Weights of a small multi-label audio tagger: widths [384].
Rows from block 2, named by matrix and row number. Each number is 500 + 40 x the weight over its row's rms, rounded and kept within 0 to 999. All counts start at 0. Numbers have three digits each. After the name is the row's rms in percent of the matrix's.
# mid00: scale 1 width-5 conv, dilation 4 (model.blocks.2.mid.0.0.weight, 96x96x5, standardized in use), inputs 0-23, a 5 kernel for each
mid00.0 104:461443479470555522483526479480451516562484518573463487441505522542475456482524485485448576528429475573493512523465491558519528495497505473456469521539512499483505543564519488479452544558473401586476504480513447480491510487496507556495485454534522525473452502551524433541482540521432478422507503467546491421461500520466513428583500553527533472474575521477524449
mid00.1 102:512525475510454482466509532479501473501514540531508505518526543535460439455499546430504483500523488504465550552494524476481469500473476593476550428465564578437521473519467504483467576494543511431492474512482507521531479529549420453487521526578460488543505525533487537468547452445460407430474581471530491487509480507502405517452445574536485445486522475483568480
mid00.2 100:533447484430522508550573518447498482514525572486513511485448541538558552466574459526483598405541521456469489514519504486562474455509499475469442558499520541537483509462510537507546441481467436538434514528385446549507490496579531487501429428482538540498464504520536525474474474494480514434498557551515486464521509477515530487456425547540513483488527427484554515
mid00.3 099:496547574494488448498509533531519515551604507482461479522476503487502540496500504483496513505514501460490587520453489524474531476478483506513414497514553475471481528425433485512493515487519510417487482482459491466507434549502558460473509503457564514497483493545545469520410513414493524505561450449449534533514544483506521466394477529498514578501512557520434465
mid00.4 098:472480441372451564495475512564471526554502504460448543490434560578486469527464454513485497459522483462576484505506577539575513488589521531513546495552512510554529540518531509514466504484482504492493519447441450496504511529486555526557510499529548507537567523469535534485513487500460478557499429485537475525548540522512527503462483463519489460464496463607573544
mid00.5 103:546497528558567538511513475510517474531518505530487413467484549473499472464405545485497471563551512498504527529542498483529506571499375604507486446507492545497461422485409403523514503459513513455506530541529496550504485477428478503505472534524536472465546429542503540439543470537520497536443520585479491457541552416408446514507549513461493494551500429469499500
mid00.6 108:490528496506474540539487549520555467509500447511553452426554583539481447513499488560505582480502517523476486514470511467507470488511490525551537510500466445478504552574572538514497503552473555504482510475447424547554465447501514478495521503417504448531526456505504544527474469519541527446471467507438446499512614504466495497472532493546514558540500454430529536
mid00.7 096:495525468461550438553502543462467505521447549589550538463481490523492502422547504454603498508493487534438465506500472506506510538519450571527555511429467535502456446536513498548461495479481544494465477463541467435462530549584475498446509573514495466497533610466519489448514485520479512562514499428510496494484529525462506484509525487534548522530466471588539550
mid00.8 108:471536444463471535526546484453462542519521442526506486446543495556542505520486498447534489467576510522485431444457557530451508516478472500506463535610536450527521562479495473528532532529483519503520603502447435481495473497487474498501537503535497457505483541523462469457480523508466457529575464440534559457503462479541506561382547532526478488518507498521492478
mid00.9 100:487493501500461519511529506498510506494493491461551483508460463474474530521522492499488518489475550558525511481511552480505479549519549498510447558442489499538519549476512467459481537472482493389454435432490489562510527505481531507526460490444498555468448519488537507457475612461521459508531589531549463588501529517536510537426434538520538494540502467537498474
mid00.10 098:517529527462436544535452473471487477454505611517497514507461455503470502564542529494499584529578405459599474507485484524462503531549479487524403434495502526559540492529483453452512528490500488460448445489489512476548473489511530524530522465475474525484461512425535450524511446444475520477456565487496528447504469575507463448552492486487469443403599448511530520
mid00.11 098:443438493557540596524476496515532494520559469514459565502469521490565471544522499466537563450545513402475466505537527496516466486493552517463500499494477411483439455512530504529451515591577471454555551470481395507451499498521448514501469482503461484465537571515435478523431399479495482506577479459469543519493448544536521532528480508511473510504510503432468464
mid00.12 102:542446505537533520532478433467546465452503547481491540532483503509531515515480502541518495553488460485538530445520575509505505551498455562554514436485541458486514448485478482437530540493487493466557513454467491503479503536559513501479490493554530540452451499456495523463526558531460524580495532505410455502497483476473499515494534475556482511529476471577506497
mid00.13 089:515561514503500448554546502455536532502485506413473477483514437443446480533502538489538528471457462470520505409471487481508452527553452461490527492390493484493475457441426520453528483581464473528513509444529586501459491552524550483499544502428456503528530538483475517477499495499533537498538503507537493537527535518464568495476483533499535489484499527582508463
mid00.14 098:496517488514545537508518528529447533486515491503539562486497426511508441502499465482536480514478501432408459477520470459452525609493438507522523514465487487516453480566651563575522500549447519515470422521526526471458546483513446479410445478517477485508508509484445507466549436541542493478514505503483465411503564551478538562536478469485554557555509503538497510
mid00.15 095:478499453572565473510533508578598564495509431467469567493524535540550509475528472497544567542542468453490458505509504464489493522493416450458486508467445483459461496479485458564477492479416515537475523583488492484487524454470546558500518475480492547467542579589511507488520487456490466456561580504573514551489548542426515509499494457524525503522420488567511508
mid00.16 099:513499517535417424506562541549475435447543550504504503490509558523500460406526505505533484532546506555518447454452490491497504491560461487409442472543539506488535518534627566591533547450499472466540605510527460537551528488452515554480536505519500419560507554537501460456500540509480503454542551477430457461448417491505514548517465543539487477543499440477462454
mid00.17 095:456572554516456453489517506473467501533505570569491487559508511562517601540448576525448508466492530503540517515539513481543467532517420443517506551523489505486525471521512478472510468552596563486512538496422485539432478496560487498500447509459497533559491480521570462558453468513571534510517556531473543503486463506528507515462497476451544491538534549507436493
mid00.18 098:439492491438502529480474486499543445497492486497488467484496424459478485537524456523541493508584537486435521501430537486537513525490496515465458474566506506496582491440479463540501515516506375522467504455525500489499427490497438483545513525504536458481534471504520482442482476495517506501554557507399499504566517502532461526473484591528507493439580556461593490
mid00.19 103:521641607424478529525500453547493546483539534491554490470520464496497532473588416446483556534472524596525475526536530452450478518501515560488436542506531545523469484502397498515542548568516507377486452517476477470415545533531466519489505542490487473508514555442541471488468539520483463505508514549421469461521464478500434546589456519531551540517524480446495534
mid00.20 101:529437491473501518547514442493525530527561491498505505465475413530520551515533519473552530528537493549502499474473473449430508510481460573520462462489507501459423469585573483441465542496465457508534476509516431462523412555571541499452488495501494517517448468486458532493477457500452454473516492460579500506432541523450496511528449510528484478553557544522471499
mid00.21 096:452543559576467566465415491448457462530564526536510544450498592501499479528501548482522493573519556523381516565492486477528412468496565471508535451505488446513561446507515454463423456520475479476500539472450507540555580477460516506522520554524502484574499526489532489500474490482527471531495504548487475438548553531470467551426476534514503467431489454539484543
mid00.22 098:508528540400518510455510447520573554510516457604514511472500590521453510509426472466543545482524534439457510458545496455536465495479420417490499489584511521462460470499483430479536515464468472559463499493553493504511559512508482430522508507459502530483581527521409463509370521503535540466411497507503464486529527508559539461438497561507554494564519490492471513
mid00.23 093:501496490492474553509504520465522538458599530451453488566529464526509520443520558544535508513549557631514503488544542446497447521485535515507462437512565564514512476481522520573581533498428460455548446443493468529503503481457548492565507472528537541513465532523511523517523477489511503523496477468453468506512489477528495509494521491524472506493471448427457544
mid00.24 102:514433512509525548526513498536455512550494554511484502488418474465485492480562536532481489506436460511465481509498479442515533493473550543606457518450529542490540479519573456387557445500495465505492498541504566482497504541475478541533506482479517570561491446524576500481523467488482540421478540470540539528500534421481527471465566544488499531498487459519527499
mid00.25 108:495546519524509485499420492467478502458527468584609575490447584478547487524439450495535527643407449544488547516493441494481468521498473483460547564491526500524468497527581479442477471495484520575530503461461548547465505502571565453445560522554417526538516544516515524451502472487536500436488460542542501477520537472464513419491532465475445527549503467481488504
mid00.26 106:470524441545506484504514503479513454531499543441483583531471500538463492589537550493456467505507507461492487502521507543450435522513404474455466502531503552573485471448514498529513455592604504517480432532554470498517485505540414435494510535468534572512485431467499492522527464540519480514518499490550526523468427497455561549445454476516519510518486446471481496
mid00.27 108:466539459493514474414448458506514563477452467548539504461508499556483530461552526552525472472434520592466452490502485487509458538462409480491515494485456452446450481514601567474490566436482459535512501495481490474478498493443548527506479549506535568443490527448527565421457480534537480559517513488543503550576468482493436508595497476459487499540567573438475480
mid00.28 109:500401474514535483510535508492554515474461479464478542512474483507506441553577496514494460506423513521486577509494554444484463500523525476472480538489554555515459528473433476537616584499472490450565568476456512480469522516501466500523545499475412547574416486530476494530450432453479628525457513470447515516534480476463611514425524557548470539522489470443447474
mid00.29 098:457491458491495511472485436521565514446558536514486492505491515537512557504505502496524568553490376571576475497449486494470528528499480527471471512523485525492493601550476530521458490463463502480474503444412407531517454539490508491462491492506567538482455455507472539455550466454494509519504406539562556520495501458499446551442497505520434447475469496503517530
mid00.30 104:572593530452442504524494508461590480464490418476561493490516459540464503471506557509487520487489499466517529486430530433452449500507563469484518560522457484457461449473554552459409591485433464390553607523508507430551469451469539466448493496447483453520530516484553572471471545532516435505507505554458516510457539497473465459431468472556498509542498533470512548
mid00.31 095:471508461502498536487523551504452498588543499528606539507491532440506525491537533482479495578398403554508469494499572497468516499492476471480497541504531533549505488445464528460548494460539559484427413540523507504554516509490502477465462493560542536480489482482563527464489512518559565472473535494439519407525486499420547469560502517522488501449479458470497493
mid00.32 105:510461472529556570555449498472490467499500541516470541473408525523582594436427369475506580541532569581527474484497484493507498500493556515439464510528530472509459534467523449498471450513462507559488514453489565504513479580534608506449520481466594505438464445521500528531489490471516547440459539475528454533534526500552515498410515546556529495511557509473495473
mid00.33 107:521402504471425524576459498438606547466475526461532494486456466472483516535538583552492465580456517520538526521427538550432503532451557531478528455433489572488442505477467479548524510440525504455494495544505467556451452474524520522533443458538499465473508517475528543539483551470522483471505406485467445545492477548485539414480533541483507457457441450489505538
mid00.34 103:576495535466501485537496480512562556475415490515474534495466479446452548490530563510474486547475428501583538488464499446495529530510520589496492508486479448502527526516551466496549484490490511522568520456459491505456511571484469501507511472485495493495474448499554576512507558506463533449534541472423584494490490474520460436490541530514496509542493457489532555
mid00.35 096:507488570529533488480548560532470522510471465521511544457486495507464484487469490524550529509473528431519470455464492490530519557527452527485520491491405479514414490509417478489570470542518450524511465489560504486507434439489567525535550422459471572477468552528527519562441511456515461476482511507438526489556448559507429498470561568494479478478515478558527467
mid00.36 093:449438448496502542469493434467588497483499511448445503477517526516550517506475514490470519494543538535462518470452536520500489471417419513493538554521517464480489509460462485443517483445430457465465571500570532520507494507452528503500513423468498563525498512486494522483543522483509509544454502508593501538542464421454496546623563546510492540577485491485498452
mid00.37 094:491434511513497535466524503457511528449481444512520404502504532474508496436519529549415492485545476574470467482548459537541521524535500483522597430481470542540556496501536520500523504526485423485421531511535510544486495478464527547450495499441558522505472551433500552481520566527513472445491519506504488548533522465542480529452504441496544451502523480450492508
mid00.38 102:493474464513565501519506460430512473421520513529492505446496532476532476397524546551501452492518525535475534475474545507563512494488487516486541532483540441482516477479542556533436472462490480524513528556511484482528564500468514507470487594530487509484459557523500494505468519495485419520506476487495526534494489521539434460541641520524540503455520517541488534
mid00.39 097:453429447498480480470546499470474419456467532541479499505477522446403478459432474521521465472517474550509499477440489520470535471484469461442442487537501516482457537549560512436483538515487438453411464466487487485464493523539531473504530473551501507465531538477481474500448504513457504553552500468501497589535484404433527497460516588516466524453483533532524499
mid00.40 098:412548598553480652455549525593540498538550528503508493476488442490510426504517501503491516514497494498547467507509525499505458536481510554536420511533525500485523510510431484434505479510524457497549529481505427473496497456565513533491492462489539529494541511446504513504492491487516551472509526469511484435553442495501495539507552489490519508476491532576464404
mid00.41 099:479530486505471482435500544565524476517479568527424465471495465482530507501565499564427558506457470512508505487507521511499498517450490473483491478478520543534470455530531491508454522576521480470540574499529464543425470508521557466484550496435524565558476545469498478480503470446484503572477449470501487523507433477544489471473590470492494517535504560539394465
mid00.42 102:567582558486523483477549540503448505531531490558493498445494505578519584480529529462479576449455497507519475468467446475508551517504459443433473532525492502461485550498455444392561471490510423516593543493453462488519462448467530570523493465523509536541467448457544487451467423481532496429503486558523565448494452516460532511579572488495515491560494492482551545
mid00.43 096:530560513622502476488483479547486532488505505470483498512501578517505438450529500573496513475418543503452473530498473507535516475513526527474508468481579449479513508514505441464472481423488468473467507487523538537567563488512492566505489560447492559517449444487507501517495470519478469506491554586475471507551420567586497495532525518469564500472460487435479501
mid00.44 097:522497521534521496536524457513495470481427545542515511546501477508512457485470434507507496519552499461513532485547443494509504470511509504471501552517491478516564528491557438450484472441413546571492565558513540453452479496536512578477470468539487532530419482568451479522478486456506473527510498448536463479471518528552493515521553516444505449478502496455585469
mid00.45 098:485475460499468475506483515513519420467440501512488520562482495475520524583497458516491468523599517449516492465484470512463502472498523489627451432464512512478536534495453471506442487508551471438520396553583501488534524516525448442533512496452541534529456464471572461541514394463543519457517548523436494593506501501456513569506524498433528568571522479552529478
mid00.46 094:476509512488558471446470453513522509544496486528457518432461517520504473495510536501537460471444445638566495518503543525418453509521480438508538569488427516544563475475548511482502454623528527516499410517503490506472491589474482421476544532556497501487500479522513515452496435492521518524531551463471527508568516501576487455500552473548531530484515577578462447
mid00.47 084:468452462518485550559583572529511549500530500480492502527506473527456552547522549536544532497513500483511574531566618609578587564522506480495498528599544549525530588499498492509553537523500420494480531516529510537503507512480619632627571548481471491481536505450505426439551513521533476531457476510489512486553483490415470538516521531577533542473577576549546523
mid00.48 085:532470571553483531490523553511474492482510514477500495471486538445500507484450431437533513459489462439405478570559517535502477574478464517552616540519602659567592536484558540509550512516485504423494477485507505500464564503500499503485533516438486480481557541483532409445463473483509558475527591500455519488475454465546560512527478440476437505493528593562497480
mid00.49 100:469470531464499469471547503546545463551505507531482496480540481500554510480567475553434474445444640619487441522541466475512547503501521422545565411454480454532553557477537497431462465449590492470490435510487498498547498483517534462523485503535462515471484468509526487423475498525524495479522447474457545474489495471483549498501505559428493548474542494496477549
mid00.50 101:467547487432426446476471551486474501464583480528496488483522442531502554506479492566506489487488463413497483519515462537523542474488564518472445565516444477571506532495508486536503517482435548558540466488481460482496466463582509483482439511476507609449461479456547508523499481525544569516403505552447414460499556482553531475356543482459478511523476526444517621
mid00.51 105:482493518547548482498483527534505512467547486538547485470434511561523458478481409522514497426427486546466491509465514525506455478477501512560548358422515535505500503510558514468502496532561636513501491442545548570550502514493560493472549541552555470481541492472522507451562520545513488527558515539550524485516520519512504475489432561477473490464492472472503513
mid00.52 097:547502446486559524483532513465472458584482510490536417449462496441487526488470514485486512476526488447491470551488560510520497516589464468440428433474510557504471417579535516464457612556527475503456544501576471427524506501514419495504508486476461513452462493481522515489461493515556563539496533517543483487500522513494498445539473475520487484536480444543518517
mid00.53 095:539504447576516497500512481472559528517458447504501447531500477515481560482484547540508491505479474548491481507532525546500462498447531481463505510473484561572509484512539541536445555538534513510513491514487466458434498540482454483503532481550450492520455542495508531560445572536464489497471519506550472489485492567545525385404598481469524451548431484535463457
mid00.54 104:490556520452497490485504522511544568529457558471480513494521473496500517525453532581605451516460511516467567513463517487464498427479522579492547524524445499446535501401482440529580486554514550537534492552448469499524506493563468469489459495474557493504438463481502482488498451588538496511504476462442480465506551461586530465449545564528508475423509543540457457
mid00.55 097:488489490484496495479469500400511461465548508527516505425562457545525481507487495568488454539477496546458488500455492529451460501509494564501483463440487497511450503443401479471482492459500484593536489575515421539547459533484471444488498452558487427485478467440566489490570490460473548495480516520460482463505456509517509479547572588502520446470441561589504483
mid00.56 108:489520498555493459543484469539512387462468521564492487530508595483463474528479516502468548559414434500527487501534501505552547421505517540540492507538522488481477520472408487442472508512568560467476434538509472548516468521574496537492547543503491435492484512471511442499538465473552458428458532484445509495390542427568464559473498532498504477469471489484487512
mid00.57 096:475488447455470411522448543521504422544504498495492496478503446418475495577523578538538525466483461503478493511459479447456521471485547478558507567492524487458520465539588510488485468633507531569511465504546514494517506506410465482515548590533437427556490469461485454550520480462499530541500538552547585478498533503513522453464461444506501545502531527498547475
mid00.58 101:566450509506486479593593451513521461478529526519470479467479465480440465556420474518496440502569515491371538517543463435514495557456509499583554407422493576486490549433556531461503462491536575496566427452492482555454475518499444503518535534444533497465552491416450482569509484438528517474554471551447506521462504552505472497523518492505476479489498576524500481
mid00.59 104:496576569471549438479505566465486550405513539481518508483432526482499467557549508500469551549429470516514404496435450577491509451460526501520538456553472489450490557566473482464514527498565469496490506522500469534444491490518491506523450522537487486495485539556552492511548518510470481545494521465454517420611521516464514511527494525525532487455443471472537502
mid00.60 105:507456469455523446487506529459522502439510500485488468460543489513474513492488496503503480531501512447528563486508514489486472500503527529532533504479483535472476525575524505457462486535485505453503522503414531558474402479591444517469516585460448496421492562469478473509462511497429538478463506536541500469486490460499483491543523480543490465484503504446513494
mid00.61 099:507419448445458562512491461480494498524536523436461465450516475488457509494477410530451479460519518484521485538539534569522530429530494518540460548514477528518556464529533599580482564462470483419427558485490526464515510479509504473497520522507542514482476459432447517534452439512580536522524490552516505470450501514504511426379519505495500492519468521559524543
mid00.62 102:493546591505457513511517551546454460538573523424596524483528498516510471568528479520453567567502465476560513502464513550524542538530520475517467502536516460479514587475449516500499448487449526535539472460527455492456476505531582562602480531533515501480521541492492517486505550481481483490510501485478563493522557490578519475457449514508525528451499544508513450
mid00.63 105:506488458552540477519452530575494519499447566479482461545541542484532490580534487503565482481449484488585487493419454526539483465552480509501500497483531501459546543470452482516543489507524533511474519448459516547435508477486499496511532527444512519546513525513515501454515531444463493502523505499501475471467542526521509432533536508512497554474577497519500504
mid00.64 100:517479574450517461515520528520540530525509437501486462435473556491490471479443458396574501448445499520497502532551521561497560465453508583478492472528481509500516497469546537472460531455533603465478545485551565518524388428483433510545463483498523512441469499496535537456498454528524555416565474419458449467454453574473524571549533520433472491546464506442506564
mid00.65 103:506420446473460428491451565565493525547536497468531424499528534517535480581509520511541456463416568428538469551534541460489435457499477467469466506569456470458491551502470480515485501492483413541496540481419492520521535532468494543483528507509510520496508490530512426568428520501504562619525518501457478541531494446512473476531516572566469504513497467580461461
mid00.66 099:457478511522557454497466439476432570585436473479461501450491470504550411543501571521504508516512543502465489512574460497538474504520505498469481503484608448471508504497435487490410492475551464493481475452526488438509537497475485554505490540505478557544503537514476518471451475445526553569539540530528455574559459447503536547562503449511556450470454562481509498
mid00.67 104:535554461535487494474543444506532521504514483418490495535503516560529493511515469525496475587559435452446517521489453499493565444506476536572506554540533505508446564527441439442507533583523506489509481510516495493463504492537516483490544567409537493463546545448566528440506413493529496526553557477437478476516518502490455470540509478464457499456530558543511495
mid00.68 097:500518477521515482479545497490411558482555514454490481553529496522454508524540523515498503523422467526512499465473488494561512521472464448480502502651505504503496493493437455438465515475464503507515499528475421460509468477554554534533530460431510555545490509509580480477519513450460513535538594522461500514475473469439496447521578480502490513512538533572459478
mid00.69 092:510480437445472511469528469529480476488572493410505491518453516486531502502431489475562574552441459508466478521470428515473523453485498510508437504523577472447478516554573560476584446484500477538517483461523570491515472470475432463541510460525464445480486466528508497483520535494513461439522532522539471477520544508468543474439526496539506473452517458506540485
mid00.70 112:555443489453499535489499487445439472582506458471478511539593474541547524518552511502541525546521482492519481466541534515483495480467434530541470545481494534507470534480500500480575527541452486405496524454456453487461464444469501550499506474507515454552475448527470482451507524409456574491556523503480504509499546498471518513550569530465432560565477556565487519
mid00.71 099:517478460490555535479520516531483425490507477527527498492445554486430489515466519548500446538563505455578461443468455514494442500437501515497429473481498488500557538528625490527489462454544506483506489476519512516484462500503608572491449478605464531534557564589528563487453520500504464480518504490434503407529483570518529489405553515525527432537452467560487504
mid00.72 100:441435435491580513521494498522499475459459438526523485504544532499513484500516492499497512479460499465451456472488506571538537420519489429548615585553499506504517466513571549578500436478535498493513518471466518472450539492514577495541491556497489506478524502481500455440532485495486439475542485537518482551483491486576539461494506476466505530472486516576516550
mid00.73 103:521474494393523528519454455519486469497573569506486480544476418468461481582469472483545561535541516461559571462485476517468527457517420579527433466465478502453449561452517509515551483499553551577464493509542550478517535561578584464497488510537468466445484492504457456521533541507520495529519539479480498476470498461470484492546492603570483522500505568444533506
mid00.74 096:446490590455502513506530525502488494540488533607457517454513504623481492447481453523498490574541453408559485499441490487484476492532530576579572448511488481494494475482476459514553520507392532598571465451492510475512476465485500493546503537563539501442476464477507505505519537464493546482473514535557504516447483510521447477521471591439469495477501471588422467
mid00.75 110:514491487530471514488444497491438448413484561483521466556483531404458488489441455518540547547477468544445490547475507506480468478528520459539560546382495567515511449538476529467458503457544443457476473523536528455475478488530497537478531479491558501473473495463525522498580539537559486452538499510487466533508517476541499537476479509520564514435502522547513452
mid00.76 098:478469479543483503470515576540419422442471537511514451470530492492532506570546560560478473630449470422489472488516525567494461510507495556563557487492545575591440504504453512488442590540479430462552489504496488494428499448484389546539559540513510563561541534472519505451579508499529425473503472533500548543450503424463487528497505547511509555493461459521582553
mid00.77 106:471505494435515474493489503563513518501465496566484417473492556483490463434459511539542561547503490488525472423469471470573563537434440550473518555551463454446454461540593555513501478569501536501475539517495477579531464527432474523530522479553518520478508565518533521443525514522543514551492522514486499482494460481481515491516511472450502536592421485539536526
mid00.78 102:511473530525465428534555563497512493490524487554458505506465515443489555495431592559514537529445567556462509556555526489436506499565500464485499460411525529588519504400417424512530424408494487627420493481562550545508480497450476611555498456482530513454488553489532479507475467492521476465607495507549552561507450463488473527451472484501499532460563462474498482
mid00.79 097:565520488490485542533449436481570499468512563605577524453491610502483463458480507514494473468470571521407564541579560504516459473487473438418441507533548564586576402473474445461507443517494465525513487513528494564563473473453490495524495553578580511540561522506492509446496516487549479498491490548522488494467503540469449495490489539448411506509462406463507501
mid00.80 106:439457500518547505611443525527495544508455486574509426406497488484523442490494476517565505506512478503524516484512485447516494471483435447583577554528488491493493502545541455472518476528384464584510515466449530526481416465557495547487506445538478526498494472576493462500456522544564539492477527540513522467469507488577503496459519499521547548478519529421483553
mid00.81 102:494486450507518455447462492479585490486505464500568551498458502545518482452459518490543507477478498490552491457467546510476434517562493515505523491498412487509505486492430549539477524470500486475533488530550371477483504438447462426473503467525478525437431525514493486416560499449514533508497532546529454534463484479477424452536543482480455541525516485512539476
mid00.82 101:481513477542513455486499504530500462517575566599539461438502512521456463482452489488508437434466389474471515493430489492478547470475477514516513418550494531513545465484450478544447454501523573510495563553583533511487459494482481490545507547577477508466483531550516531406434477561539486565503493610490447460587529542490504506510488513489479534472444522460501510
mid00.83 099:523477560562464533517550509597540513430492473548511562439440544538451410506423523498527480545505516529493549490382489468505461513586469471582601418505484511492503531472438445441534522461467442504458463518541477584542475421511552500475514482511537566556512542557400454471447526542475474425508485517441507446467500458492508491427472545434549565509452518505496521
mid00.84 096:453557483509523529468438519524464527556559533455503530573526469501549485462542484509479482467448538465439551533465455468491496503468518509597565508451520515568471490483439460563540539546496483466554537457466497485466454551483567502497511560504587538493444532506578568466498465486493486473414476515477484449476500499552495523524426469453461529524561488448547537
mid00.85 102:481488459579532443489525501562463446505468560561453503512522526531459465501497484506487449501553523510475491489476496479609481535499505477430462541485493497477446502436431450436528550539534626547534531545505430582434526453459549550521558449525509451490510488583513492461547510536558516468538584502502493501521514510511469498472503427489504495548481450503461499
mid00.86 098:497520483477501520511482473462403461467526525482434499454471470496517508505501499472577459506500469409475536567579480564474486502473500492463474500516573570599536462551594522533539477503502509505520455490468513499472450425479479493536514508532482516494458492480472468470496478465492527528519513509483489528565498499488480468534503467508474464484554568561570524
mid00.87 102:527503463537539464500457535527523501511515527493547526562479480479519429480463508505524544482489529475431450491455501561519468540576421410500514562550472453540513520587444383477501447459513428517528488509511491508504503488538563451479537504496546513479527538475430519461448495488511416563509485426453580522498423442500498478457525517520489524494557482455505508
mid00.88 100:500464473485494547483419451443485559494512518480574539506491549505507536426483547571466531523433419417536488448439460484518491463482438451396476450502541539528553478575525498493537468471439436546615499510471529501520557565532540507540468435424467489471497544540492481494453494534482533436489497458585433520512529537486501449523673503495474490586466529526500447
mid00.89 101:514392470491508563500473479550472523525483548457506505543589470479450524509509585510464489538511489488491501550504581558480461513458471438496581516425492586503469525582535521490516488562427530516487475440454549507477459461518520535530571496479442482516483515508457460441481484511512543471464481423476542498484451431509498488490541588478430483450532506537520483
mid00.90 102:517503511531486574543532483441454443548481503559554539486419472481474490512439499472500453464499516496451469534489545499471569494483469497445456457484488507457483469501512516467521511568463465507458479451504506426522479531532593585567507470506499544487460544512517527419513504498470551497532548510467506512426511525495463466509534528523506534509528453479570531
mid00.91 098:465540483464516586481512538439523508529462490507520448477481424459483484528472472466487486479488512538518512508496518490506475522519510552519485484465527435481459475538533496550606489458461455464452491485509498475499573472530566477476505452526528501512531411479539497543535500538513545463562541472484542492556468456525501528547468488512427488485519511452522524
mid00.92 094:512544499565542493520572496513477468600460482497565529501468501489486544601455493464455507490460494496539493525481486502486472523479537518505398505540536498472482557585499495518486522563447492545565496439446459453494446518562503510507481485423535569445442517509487550628495496514509431520541434516518483489438528514473431459390567491574496543485482538547509545
mid00.93 093:506609564585523467482569517540537556503482550562471453433532483495464458519500513508469500527444479452451571528477500525500549559512486444561607513470470502488499511481384451494483464480491487541574467471502545535535541439407446502531498500498572515498481494518524526392428527542546438522448548528515469492485507512484477482503530485464458462535499517492499494
mid00.94 092:559503522558427492477481482551513433424468574553473484439464486526457426549525559510536515510544474480548520553539501571496480515510475516488536557494462545566584613511626573468503533513480590486488411530565483484453475520539492559498492535533480518480469459496466506440514541495494521484435462424412518522484494512451482533463463481514516529533459528506512512
mid00.95 101:494493544521440545492509538420480440429552555482508503544605517508471499543556512449466521499523542568569518515445478505449526549493433536546529534513471522461457557540487468449557478505495470435439449450473477452492527527464519504478486513556539560521494570531418483472502558484475463511533487505495459490528554503440484558591503500504538507522541514488437497